config.toml
model = "sound classifier"
dataset = "synthesized solo parts of chorales (CocoChorales)"
input = "log_mel"
spec_augment = false
win_length = 400
norm = "layernorm"
mlp_ratio = 2
inner_norm = false
mixing = "mixup"
label_smoothing = 0.05
loss = "cross_entropy"
beta2 = 0.999
eps = 1e-08
max_grad_norm = 5.0
lr_schedule = "cosine"
Rows from block 2 of a small sound classifier, named by matrix and row number. Rows with one number belong to one neuron. Each number is 128 + 24 x the weight over its row's rms, rounded and kept within 0 to 255. All counts start at 0. After the name is the row's rms in percent of the matrix's.
After each neuron's rows are labels from the 100 clips, of 14976, where the neuron reaches its largest size: "peak on" is the class under the peak. Only what is clearly more common there than usual is listed. The data: synthesized solo parts of chorales (CocoChorales).
# gate: MLP gate (model.blocks.2.mlp.gate.weight, 768x384), inputs 288-383
# fc1: MLP up (model.blocks.2.mlp.fc1.weight, 768x384), inputs 288-383
# fc2: MLP down (model.blocks.2.mlp.fc2.weight, 384x768, transposed), outputs 288-383

gate.279 096 [154 107 169 126 142 111  94 131 149  97 132  92 150 128  80 135 123 137 160 147 112 116  80 104 112 145 127  71 151 136 155  96  83 120 159 161 144 102 146 124 118 143 135 143 137 109 125  70 130 111 159 135 188 132 114 110 131 106 168 117 125 104 179  95 131  89 132 117 130 155 121 163 126  85 115 161 160 129 128 133 129 107 102 128 131 107 144 145 161  90 137 140 155 127 109 109]
fc1.279 094 [122  94 135 179 123 138 172 126 144 129 164 128 148 107 116 212 154 109 130 141 115 103  93 149 114 112 112 122 121 141 139 138 103 102 125 148  95 131 149 164 114 116 120 109 175 135 106 116 139 123  96 143 100 119 129 110 101 124  81 102 114 121 121 136  80 107 128  88 130 129 106  83  85 116 115 134 126 140 121 137 110  91 120  85 131 143 104 120 118 110 126 103 167 102  99  75]
fc2.279 103 [ 96 129 118  88 131 104 151 113 109 156 148 137 111 164 134 118 135 120 103 129 139  95 133 137 135 130 125 103 127 140 127 124 145 127  87 146 122 152 129 122 147 109  76 121 155  82 142 128 173 160 124 104  81 105  99 124 190 110 144 149 130  75 111 143 157 108 139 104 159  75 178 138 144 146 148 138  95 119 120 119  84 141 129 129 150 105 138  90 119 153 168  95 123 145 104 148]
peak on: G4

gate.457 098 [ 94 153 178 108 176 136 152 121  98 136 127  94 154  98  82 117 172 168 142 123 125  91 117 120 134 101 116  86 163  65 173 125 115 117 136 130 116 138 140  64 133 122 144  90 122 118 164 123 128 101 123 121 118 116 136 110  75 154 136 180 115 111 107 169 188 138 125 131  98 157 130  79 125  79 134 134 126 115 135 149 130 148 126 145 113  85 141 126 167 120 113 136 169 145 119 184]
fc1.457 103 [133 133 148 142 150 122 100 136 105 202 135 113 127 122 125 145 141 144 153 140 112 135 199 126 106 116 103  54 156  69 119 142  99 158 131 133 114 159 145  84 129 141 109 137 128 109 136  95  96 118 131 118  88 169 127 141 137 107 114 134 164 146 122 129  93 113 106 159 119 121 130 150 153 160 124 130 113 128 132 116 118 148 125 117 121 127 130 146 130 141 130 166 147 153 149 140]
fc2.457 112 [171 154 178 100 119  94 141  85 123 136 168 115 125 181 152 129 148 155 143 114 124 110 157 135 125 112 114 131  88 126 114 128 157 128 143 143 113 104 158 139 152 137 121 113 138 116  79 174 139  94 135 128  65 137 107 153 164 116 111  96 138 144 172 127  89 127 135 111 162 101 175  75 163 116 130 161 162 139 155 127 209 159 127 148 129 122 109  99  71 119 140 129 118 115 156 123]
peak on: C4; C#4

gate.490 115 [158 135 141  88 138 149 114 133 117 147 139 139 112 134 135 125 109 119 142 107 134 188 119 152 162 151 136 147 118 127 155 132 110  87 143 106 151 181 137  76 144 120 146 148 147 152 133 121 140 126 117 126 162 112 122 118 127 131 143 112 168 120 123 142 121  98 135 153 101 120 123  84 136 139 111 124 165 144 175 138 128 140 135 156 109 182 127 111 106 146 149 123  88 139 147 149]
fc1.490 116 [143  91 107 120 161 162  90 128 114 189 132 158 131  85 138 134 145 153 153 108 123 134 249 126 128 144 119 141 138 182 114 118 139 127 117 120  65 118 100 121 132 133 146 148 100 118 116 148 129 156  99 150 196 101  97 130 120 127 185 147 122 146 155  99 138 148 124 123 120 104 124 129  96 136 127 119 112 140 119 135 118 182 151  97 115  86 155 133 165 138 111 137 126 145 126 170]
fc2.490 131 [161 155 132  71 158 132 119 128 131 126 135 138 109 107 146 148 129 143  83 137 111 164 100 127 175 105 159  86 104 133 104 152  99 120 108  68 136 125 116 156  55 104  81 107 117 121 155 129 111 118 133 138 106 116 190 119 123 143 150 135 133 156 116 137 192 133 150 142 136 181 142  80 143 120 156 160  98 132 128 130 116 156 144 140 140 114 103 105 169 134 113 103 140 158 140 113]
peak on: G4; G#4

gate.591 115 [133 159 129 165 131 119 188 117 122  91 125 128  95 150 154 138 122 191 122 144 135 147 130 103 131 112 140 149 110 149 129 130 113 155 124 131 124 132 129 161 115 128 118 127 134 123 192 137 158 141 129 122 128 135 147 125 100 130  69 171 103 165  90 153 111 103 138 105 165 111 150 145 111 132 137 115 156 136 136 129 152  99 128 135 152 135 133 149  90 121 107 160 193 124 146 117]
fc1.591 119 [123 130 116 116 107 123 159 103 156 140 109 113  96 141 148 160  87 110 149 150 111 136 123  96 106 117 147 128 115 120 166 104  52 144 136 101  45 122 128 116  96 119  97 134 123  61 169 146 120 132 176 136  80 136 162 135 108 125  82 140 141 130 130 140 115 129 113  96 139 128 137 119 148 183 157 143 139 139 137  98  89 137 136  76 138 167 127 168 134  79 110 123 172 151 170 127]
fc2.591 149 [132 138  86 169 101 149 112 108 129 110 160 138  97 113 109 168  78 178 113 116 135  90 115 136 158 110 143 110 126 143 106 131 112 165 147 143 112 141 129 146 114 100 156 113 187 126 113 127 105 115 129 148 158 125 160 130  62 104 125 126 134 156 125 124  78 137 125 145 151 113  99 116 145 182 133 167 145 147 195 129 137 162 123 134 156  88 167 167  97 109 140 151 177 111 108 155]
peak on: G4

gate.710 098 [127 123 105 120 119 101 115 113 138 128 138 168 128 101 175 108 166 109 156 109 130 117 127 135 113 138 119  44 109 129 156 101 148 123 167 108 115 136 129 133 121 135 137 152 110 106 158 120 135 126 116 146 107 113 129 127  92 141 133 132  83 178 154 118 103 118 115 107 149 135 137 141 124 119 111  77 137 142  90 126 129 147 137 159 129  97 148  82 121 159 178 135 162 182 125 102]
fc1.710 097 [126 131 162 146 118 121 140 127 132 121 133 119 150 132 146  94 143 124 133 108 153 119 147 147 152 138 131  99 122 119 112 129 166 113 134 118  91 105 141 152 116 127 156 150 103 119 157 111 120 149 156 142 178 111  93 149  72 121 111  81  94 163 151  93 111 134 101 124 114 139 111 158 112 148  93  88 116 111 142 138 144 158 123 136  71  99 147 116 123 126 141 131 180 173 115 143]
fc2.710 095 [118 123 104  90 142 147 142  85 132 110 138 153 119  93 157 149  95 136  93 117 152 155 152 122 104 155 133 136  99 145  88 166 137 115  99 119 126 138 144 129 116 118  89 142 133 152 131 166 148  48 130 118 144 136 113 102 116 128 139 140 129 186 147  93  89 113 125  99 124 123 166  58 149 136 165 160 104 129 154 128 104 121 125 132 155 141 106 119 149 141 157 128 123 142 113 129]
peak on: G4

gate.595 124 [131 138 146 108  88 102 128 124 133 160  94  98 190 147 136 109 120 180 117 115 112 142 117 145 114 112  97 127 134 111 148 168 109 136 126  53 119 136 148 137 124  75 214 102 123 172 115 130 125  73 145  88 102 112 114 109 143 126 141 123  71 144  84 128 108 113 121 113 140 115 110 152 184 113 124 133 107 132  94 124 138 172  95 127 108 126 184 111 132 148 155 131 130 128 148 148]
fc1.595 109 [118 125 100 119 113 123 130 135 143 136  93 101 168 138 118 121 139 131  96 100 140 131 127 148 115 121 137 119 124 116  83 141 144 102 149 164 113 158 108 171 140 125 147 142  98 179  73 149 138 142 106 116 154 142 121 126 129  82 108 119 131 151 150 118 117 121 107 122 100 140 121 143 102  90 115 150 110 120 120 146 156  82 107 127 156 125 123 104 138  92 165  97 150 146 158  86]
fc2.595 160 [175 123 117 176 123 131 116 123 115 149 111 117 122 114 128 158 112  78 148 149  82 143 123 119 120  78 142 118 178 139 140 145  97 152  90 136 137 119 123 147  90 140 128 128  93 163 139 102 121 174 116 141 113 116 155 157 113 127 144 152 156  80  80 147 165 137 108 176 116 128  65 142 102 146  94 120 125 145  96 144 165  77 146 136 100 111 120 164  92 122  98 134 141 108 121 135]
peak on: C4

gate.674 111 [113 205 155 127 111  90 187 105 135 155 146 150 127 113 115 128 170 151 151 135 110 132 111 164 151 153 101 135 116 118 134 149 151  90 113 117 135 122 161 138 121 122 153  57 118 134 117 106 127 129 107 157 116 157 116 164  99 118 117 132 116 130 135 145 147 150 143 128 115 157 119 144 152  98 118 130 106 153 115 147 146 127 117 113 109 144 133 115 136 102 117 131 187 146 111 143]
fc1.674 111 [128  81 130 126 133  80  63 139 135  89 132  97 120 148 130 147 110 102 126 140  88 103 104 148 124 111 149 107 134  99  91 104 142 122 130 103 117  89 143 144 143 137 124 145 132 129  51 125 109 116 156 117 118 131 128  92 204 160 144  86 132 105 111 115 165 129 145 149 101 145 117  99 142 108 139 131  81 128 134 117 138 121 133 128 119 132  93 139 181 133 130 108 114 103 120  92]
fc2.674 100 [105 166 117 159 122 174 123 123 172 137  91 138 107  72  86 123 124 147 139 132 136 103 152 146 149 143 166 138 149 168 108 151 145 135 123  90 166 146 120 160 114 126 103 153 176 156 176  92 133 130  94 117 150 135 173 121  97  99  81 149 133 163 113 120 139 133 147 151 137 117 135 138 129 145 149 150 150 142 132  84  99 147 133 110 190 108 132 167 142 130 130 114 136 120 148 117]
peak on: C4

gate.21 142 [119 138 152 114 116 123 138 130 121 160 120 121 162 106 107  71 150 138 105 114 122 111  79 153  87 133 107 125 145 126 147 143 118  66 127  93 178 146  98 111 134 104 150 121 142 170 119 116 131 123 150 133 142 134 102 111 141  92 109 173 120 113  82 115 113 125 132 150 161 128 125 126  76  79 121 157 133 117 127 146 149 115 111 135 125 160 114  75 161 121 122 135 149 125 115 102]
fc1.21 129 [121 110  86 126 107 130 189 120 109 162 160 116 169 139 110 108 123  87 138 117 120 120 126 147 123 132 120 137 113 150 140 133  95 128 141 145  86 130 147  68 145 110 133 135 195 112 136 107  91 137 120 112 116 136  89 137 111  98  38 119 178 126 135 120 114 107  60 119 114 143  93  93 144 153 164 140 117 142 122 149 131 156 136 116 142 123 123 120 129  99  59  92 117 122  91  97]
fc2.21 177 [148 135 103 133 133  88  97 111 172 117 117 110  88 141 135 142 130 186  97 134  79  94 148 123 154 128  80 102 117 124 127  76 127 152 112 116 117  99 145 157 112 104 118 140 169  88 138 162 123  71 118 141 120  81 171 109 132 121  71 137 138 135 130 114 100 115 123 147 116  94 156 118 152 149 119 150 156 158 157 102 137 183 120 143 157 129 140 139  79 137 153  83 197 147 128 116]
peak on: G4

gate.313 101 [131 163 130 112  43 126 126 139 133 120 157 144 102 174 142 139 102  93 130 143 114 100 137 151 123 133 175  66 130 149 140 144 146 147 127 114  99 162  87 112 120 113 111 135 146 110 125 108 110 150  86 127 131 132 148 123  87  97 148 104 131 142 119 102 132 128 118 132 122 187 120 125  99  87 143 139 144 138  92  90 152 135 139 148 101  80 123 120 140 108 123 153 185 123 151 107]
fc1.313 098 [153 126 148 182 122 111  90 104 141 110 136  94  66 142 145  94  81 131 109 133 140 143 129 109 111 137 126 211 122 110 106 119 100 157 124 173 103 127 156 117 109  98 109 134 113 150 156 155 160 176 117 124 143 118 150 126 156 115 175 121 152 177 133 161  96 184 156 175 110 146 148 133 145 111 133 122 139 127  80 125  95 125 148 117 101 127 139 169 148 135 107 137 153 109 104 120]
fc2.313 089 [157 165 155 124 150 135 145 153 155 142 156 109 136 122  86 132 147 129 109 136 140 102  84 136 154 140 123  97 105 157  80 145 131 120 125 127  68 119 114 145 123 138 105 170 120  97 150  98 131 134  92  89 138 138 137 106 118 124 118 112  80 127 135 106 156 110 116 157 140  63 158 117  86 137 155 133 132 127  91 111 132 137 110  73 199 120 138 194 115 127 116 102 143 134 121 126]
peak on: C4

gate.433 073 [177 179  73 119 211 174 117 141 124 153 132 140  86  75 124 107 130 144 111 113 146 178 154 136 140 120 109  99 130 177 129 141 106 151 136 115 143 106 115 123 116 147 137 162 122 154 126 137 100 110 126 124 135  56 165 125 137 127  64 128 133 116 150 130 160 159 119 121 104 120 142  95 119 113 110 120 153 138  88 103 136 174 136 113 109 150 145  95 145 117  88 134 135 123 162 168]
fc1.433 090 [ 95 147 107  99 113  98  63 112 162 122  86  79 186 101 120 119 113 127 121 113 116 101 123  95 137 110 136  71 129  96 129 144 109 121 134 100 126 121 103 123 126 111 138 112 133 125 129 122 109  72 166 116  86  82 134 109  75 134 177 168 110 144  90 129 127 144 158 165 115 142 122 118 144 130 113 129 152  97 160 137 129 135 123 120 150 152 126 149 174  89 106 104 102  91 127 116]
fc2.433 058 [108 120 160 151  98 134 152 100 139 157 181 114 143 123 109  73 188 158 122 134 146  94 152 133  94 170 104 142 152  87 157 115 158 159 115 184 147 121 142 123 129 131 158 129 109 125 152 149 137 150 106 136 114 150 135 151 163 133 119 154 130 127  88 138 140 106 104 158  98  93 125 166 153  84 136 106 152 103 120 139 153 145 125 141 165 135 131 151 131 121 150 115 159 119 116 139]
peak on: G4