python train.py --dataset="synthesized solo parts of chorales (CocoChorales)" --input="log_mel" --mlp_ratio=2 --inner_norm=false --loss="cross_entropy" --init="small_normal" --ema_decay=0.999 --batch_size=128 --warmup_steps=720
Rows from block 13 of a small sound classifier, named by matrix and row number. Rows with one number belong to one neuron. Each number is 500 + 25 x the weight over its row's rms, rounded and kept within 0 to 999. All counts start at 0. Numbers have three digits each.
After each neuron's rows are labels from the 100 clips, of 14976, where the neuron reaches its largest size: "loudest band" is the band of the loudest frequency at the time of the peak. Only what is clearly more common there than usual is listed. The data: synthesized solo parts of chorales (CocoChorales). In brackets: how many of the 100.
# gate: MLP gate (model.blocks.13.mlp.gate.weight, 768x384), inputs 77-153
# fc1: MLP up (model.blocks.13.mlp.fc1.weight, 768x384), inputs 77-153
# fc2: MLP down (model.blocks.13.mlp.fc2.weight, 384x768, transposed), outputs 77-153

gate.231:497561516506445523473476520531498446435452535502555517456502530509473468508532537520492483491510498500505497512494489505521538522549505514490530501478502573517490505502489517502508526494506515547520527488521479516544509513525483533
fc1.231:520520540511523474566488530435508489525506502523471509520514487498575531473508535498532535547507546500487507460489504516507548510483512501487484536560498471506519471509477483515473497516482573499505480499484508515497541492558443522
fc2.231:515494565517496542473510504450483521513506507524488542497524487482529477515516519479526498510462497511485505508508509521474509490468511526504483506506533470524514488510523487500531448466463481520478517550513538505498483543504487489
loudest band: 250 to 500 Hz (85)

gate.523:482435500422499513443515508470477496509495476496503472469476500496479498526459496460528530511521479487480490516530554499515534495486509483518486528493515515525496491498546497505485494516447529522495475512477518463477495455473488531
fc1.523:513409485520500521485478459489487525519484461492527545517459464496541520511464496523558395482492519526496521520505517514462477536459494499471486496491483543481496470495488533525532548535522471495499469516455530520526463482489520490
fc2.523:492483552499515516416514487488510482496496506513493507474470433504497479546493537457435491517495438482472536461485518484497472483471527463494507479521521513517504525519500493520507462519502501517520495554513528523494491510491488478
loudest band: 1000 to 2000 Hz (47)

gate.353:498517501500497469520498541480536463537518491500492483487474502507487489542515512524476464481533506532507502512499448500480550480520506552481480513519486520500516488550521540463505490551520560494510537477542476490507527537532485511
fc1.353:516518511530496500536462439487530448502503522532491478473531512486520466485503471492465535531509513456517498475490508518493487505514490500505505492520496533484523506505531480554488502505511551475494467495497405492526489521522483492
fc2.353:505478530560534544532519508505478528474504485528513526514534492501488513519538543523575499506499489495542503541513526514501569502459520568527487533508529516521512465498526511483510482466502501517490529515523538509488550465504489489
loudest band: 1000 to 2000 Hz (31)

gate.398:526517471601484482465494448485485491479478504460446514498503526504530482457488500517500513470508490521505486524461529508502575509513493518471462515525501531504469501541493513482500508528531530467519523509494476515523510543511487485
fc1.398:484538502440482496490495524484502530471522515486502491508512497505462484536493499450481487494479485490504513535463540520503433443504487451546523488495505512486482507488528526497536525488499471521518487458525482486488544521526529475
fc2.398:518496505492547516515493513487507482511529486532502491489489526527479493549486515482526536465531459487495505487525511489521522520519486503526492510516479513503488499498525474516496549530492486569564507520491492481527500461511486487
loudest band: 250 to 500 Hz (77)

gate.498:484478494530514448515507467533495544458480483487530518515501579518536533529476475539493513461525506514475474521492538530458470473505504534480501501510452510501498479498514476562487503486492496452475510515504503499478538448494466525
fc1.498:490436526546475482483489467494479477473477451510471542503494527526525499511492560496464515477501471516469516531438531476506484483528512480516456482472477529497521524515505525540532488465482468482518489528494448525492513524493506515
fc2.498:515520484523539560471515480510518442478505504424502503520466457496483520526494463500538503501546542512523513507500516535554491498493508533473476536501550451458555495507502513488484518508488506532474522509500506530488523543468482553
loudest band: 250 to 500 Hz (70)

gate.514:493569497475523520485493460506537509473510530498499508480478493518510516483502486497498471498508511476499481473466513508470526531484521482514514493484508498482465454473477507500482493527505494513514487478472519487507399499509503506
fc1.514:532486462564532494576475501521539503483488504517508566473425504496582519524482484487490534523521484509500474523485504491471510470504492501508537505528477495498532499506510505506478495517476485516494502545523506506477527527480496503
fc2.514:508483530493480528487526499488506517547516475416512500490522503492508494542493504462525540480514516477477492499514503528520461507493404561504480532546460516521495530498491528495524544520527516503529514499475513511504496521512497521
loudest band: 250 to 500 Hz (66)

gate.258:507501505482522474491499515522557511455485507483501522514494474508509510514507544518477488519508504517526459457493508486474483492490484493514485513486517475506468517501484529522564504475530430467529479498473488517466470561498487503
fc1.258:536454552526507539457490519485495512494526517456507540523498559510525495497508459476507505506447480505498556527508500495493484521474524493533511528481486484524517524501472492499447495502560500456466496508500539525494497517493470500
fc2.258:541485469529474519494491480550504513513482484499503499517478487545520510529512520538508489528512530479458528517510539580450492500499523513512507498470492507464479550505471521487488490469505484528537494503476474544496513512486518499
loudest band: 500 to 1000 Hz (54)

gate.689:490483522425499530477501506487512518505519516544483495463508483513466503525527571507474443477556502508496495505473483473526471491521498470492504476450484516499506564530495527474484460489507441506496515495531518485541459468487517481
fc1.689:534399471511489495506508489500528519472502529510515510542503476507483482534471497524503504473503511496505500502516526514511589514469495500598499472498548540496497522496513508470525530525514473484477504500484506502507420503511501495
fc2.689:478491526495480496475511495515523521525511502624487483508576518489508478447495572526468510480494467515495500486511484482497528527501548519471506518474531483486493547486492523493492457548533486516539500483532508513477489540482522460
loudest band: 1000 to 2000 Hz (30)

gate.604:480537487472522459533495464506488507484458511519512507509542463480521518543472499497494543527476516515521497509484526489503516509481481495542513481508495519523482452517523516494509502492516544475503484489509523469481491484476489493
fc1.604:485520524551463558497484506510517547505463512490516513474506429500505502526497488583507453452513497517539485517489470481516543514492508482511512510508476457488500503516492502508516499521505490496474525436462535471504467496475519510
fc2.604:533510527517476483445484502511487497487536486528524498502560473522540496501520499533409487526542494517510532505512481488419496505498482494489528494467500521504477480492477461497499456481484496560530495491489485498498502486489531490
loudest band: 250 to 500 Hz (71)

gate.606:492539519570474501458509492510528535510519517485491479501473508512510516482538523463493571499521489510498504551480539486511527493503512538503519555487465439469492525505501526468534454528476528506507520490460512502482563495499471483
fc1.606:552430464558507481466514446511527533520521503509447524501522480482572485484506477475519479491501498485512463510499471502501512513499494505514516466514500514516514477509489484455506515492484520516507494493479496514491487536527506498
fc2.606:511499547503509477497491503479483541504547483443473513466528474537520530512529498402436494519487519501469485512504475502490548507516450474509516495443499509543495456476448511503509497484514506553473502477495466490514486495521484511
loudest band: 1000 to 2000 Hz (48)

gate.204:458538488484551494468535495490507495433484503481493478483546552497548536546493520534461487488519536504479509469492476487497487499539506472477502496472462487500479578517517477532490520537494493416493481500524500521520523514526453507
fc1.204:488528464504514503505506471505523490529490493538471474526542533505540490506515504493515484479488497500514437484507521502475478490490497496469528431503479469474477529493482514543513521481543475498498476478532442480476530509476522523
fc2.204:498523492479527488541480511552494500459503497428460480476450501505485475520495504538527469465534468489511460471454451486548500476520436442490499504520460483462469460498487453508476516547535473510522487481518495467515534482477480467
loudest band: 250 to 500 Hz (68)

gate.281:458512469606503463510503477498543449514471529473534525505503541525463500541488504531521509552512518531511510467512516491512476503499531523528537527518498535515510521531561548492529505495487526486510504499513475492542522519506514496
fc1.281:517464463534510470533474552505531507450474526501490442511509450543513488492471481530483556500510507522511488466486517509484506522513460525508480494537491481480513504503505457522488495500487522511511511471486475476473541469480439502
fc2.281:489508483554537534462504488551501503486482502524457472502519477491458531445504492518551517497499476505514463518484504465484493488476492497498496514527508489497488492479501517485467510525512494499500509513514525506478549501486527486
loudest band: 1000 to 2000 Hz (30)

gate.492:463519497550484457482533523529482447503508506546507499521513465489508536472480525502536496481545515490471474513536551464480521502505473473514498484440493491486462507504509529502505529496502511495483499523451480473488505517465514476
fc1.492:494501478437470460523481487498503478509510508551424520528481449509469487510492508499486486440515449516498497513492501502501440451517481514512493490501472478480493469491444507444512519469493552515493508489512464492460460489493580502
fc2.492:514483530545494510511490502483470495532515477657499505513556503505483502479519535558492516501531511497518542533520531568460513520522524625564490492517477501494520522490508525491496491433489500495491492509507504498488490516498519511
loudest band: 1000 to 2000 Hz (36)

gate.725:467516531556517484481517471540476517531491528536522501501518482518541527533504449516513464532495511524500512493483477492504429456504478482482532469491509510472497516517506524540504499482500485484500475478518475497538563472443486516
fc1.725:533430486517485487531492492524513482543487504516499522508492502488452490500484472496509507511527509484541490525514489518507526495513479455572505499509507539510508502535504513505525519489473511491506497477504491515509469421497528501
fc2.725:491487516488496470461481501504514505507533545507518510523459497482564486566518512520531483538503476496508529517497516499471512507485480526434500498503485517506507508500566502502529454521480510468543546515496496498498494520495530493
loudest band: 250 to 500 Hz (66)

gate.327:476461562529488499497514502538547516526495492520538484507411411538509506495483520500480591461536496531491497493490516483500524486526489484520489492483540548503502533490538552522494505515479477483505460530447502482540491509491500493
fc1.327:515478463522504502440486528517530490500482509495491531498449535517609512494515485495483545487480479506503497518544486495474559532483497461492488503518503543497509501474459493479495506515494482473491524521500514513469563471528508495
fc2.327:457511516492485491445509514503486516507517492445514486497469475511509508536474511429456533493538524488471519492502510486477519500476475454483498503504506528495524515491496490518513524501527511488532516507490495474496485478502495517
loudest band: 1000 to 2000 Hz (54)

gate.82:508458507419528478575512478510521531552542494497511485511478549497467519527529484487476526500530490507468502538504527479481454467447488542448497503454470534511500512509518514474506458507491468495493517512528493493501479474453481513
fc1.82:505558527480512482486478520528491490501495519507493512490536485507545511504500496520472481533534524502516488491505505501487525516499486466522507500521514504467512508472515494538522508493474497475468471486509480519512499479472500494
fc2.82:514497543515499546549485471518503517494489484597489500506464513500468503481544522558570511552533497503502469534516519546521525486484513566540463489514513474528527486489495489499485507515517516502446503507485511522478540503501501502
loudest band: 250 to 500 Hz (79)

gate.414:507429496509537470488506541532462525484494465476482473534522552515479501517510481522500566474507480508488490527507493511487427522473505531475450504478499466484502450505483504485496505523490523485501530491516473510458530468502481501
fc1.414:508528499441488497533533489532507523487514502509497549506563497464489477568512505510495527498515490493492496495461492477501487442516503514554465520463472506504494526519524517492519506508491498493494495471469490441477384528495499508
fc2.414:496508500503514491522512499501511547470495482414494525503426447518536496527505548470518527494578518509500488476503499463484485511499477476525502514544502474469520495489505413519490512467473496457510525569497517494505455503462455519
loudest band: 500 to 1000 Hz (72)

gate.623:523520533493467508473461513524516486494440480533550498496506485496487510482476478519500455468493432480480462483506496521491494482474465513499489556501478574487522523512517484522598473503476497508483492503449535474524497515495497479
fc1.623:495552498467499434513527526476511407530476488537515507439522490494493505471489525493468457494524517504502513469517444499486538465500496516489503496495503564515497496483519524495505519527519498489509477491504495518495468521498465515
fc2.623:538539517481494529507503493493492573485510490457500508513476478546521510502546498527532483536535497523545502517520486539453537506501485569500512502453517521522495498486475504492503500484448499525490505497460485512504494424509492524
loudest band: 1000 to 2000 Hz (58)

gate.299:518485504524522520465467494474541474485514491520518507500495517491483486496508523468488522448477460475506496485522490487480470513501515501530511466493522488516518500514518488471470518502543518529522479538508543434478509497511549497
fc1.299:489520525584500500497517527479531434510474527517465528475495452493563495512519510515491446473504502521511496502481524490519529480518477466495540519495486480499486473506493498481530524486485451497475492489524454474513473542492498519
fc2.299:500506503466484509528500493476519530507508514574509509506466480480468479500488550510469547499482453488455524494515534578466488531490543515482514498476535523501463520507469563492495511488528499478523482531474492512519467507519492457
loudest band: 250 to 500 Hz (76)

gate.264:503583504546526487503520524496524499516582497529509521513462556534519512505509472516469518501561535522497495536517538494490576484499494497493506492482476518500478518522454520511527478478506490468522489501506471504494520491485519493
fc1.264:513536470526490515479497442482498494470516480470477529523466502484466492472522479460512495551495481500505485485501508502508479492488494495529465502507492514513531469518498522484475480509518516531504505547479529479473535521520533517
fc2.264:456527523483525464456509503468504521507497499369511496497529461492520513483467461482387504464493502508498512468491504460456414500492473471442513483518495505496506460495481481515493487477471491513532502523499510481484471427489460495
loudest band: 250 to 500 Hz (71)

gate.460:488614487516514549480476535515491478504501546450463483507492470499511492463497476484502593534492484494503518489489543446512517544533505488518477550533478472483496522462553518523517508461518528464519450528504517482526544536484481479
fc1.460:485459522550490540483510562511470497507506540515505527527499498508497487516498496478529522503524516442519518509504536539500455487505483455549498511492528508496492541475486491504465503499520488463516488555509497533515529502516505482
fc2.460:497512523477483492496496511515511494481525497401526485467473504541477526533494507492424494499497563495523504496512512508507531490545506492486493513495524526486484467506499463494496480516522519476471479486486442491512533469492508539
loudest band: 1000 to 2000 Hz (38)

gate.328:481617484548508464429515433482495525490492465489473496485501487464481516475519480459481503532496510507518482513510488468493558520553503523446491471545459523497499474496492519549529478489501513523497522536533512489507522480520527478
fc1.328:520537512482514490426519489519479487491515504493516516481474423501501493487511485470487551525489509514495499492491509490498588501487493567474510557489484471508506530521510513471496518527496484498488494498492488517472446530491490488
fc2.328:449518517504526490523526513471512489494489499459499491522513496471523498433466460474471509493469473496526476469519487480498467521452494494448507476488476519526498462497524484504505512471495509506550488490501494511492439434504497514
loudest band: 1000 to 2000 Hz (46)

gate.128:489487497450511529485509525467475469491469515501490528494512437491388473478480554474496490459469517478492519495497551475537471485487513432541531544494492514495502503481500524524516482467492488490480508491475524512520509476515508504
fc1.128:515498489496506505537499509532562531523476501488519569496459493495496494465528492480456489518494496496497478511478494520494554511531488461530474516478500525487492487524528500469524492527491447496501495481476521502513430511513534487
fc2.128:475525489502522501552487517508509532498483512563499502504492540502467486538469524505518524482532452521534499526489503494486552515548504537471499458487520493521485461476533452484498492479549493534580494515502511513477502434502554454
loudest band: 250 to 500 Hz (71)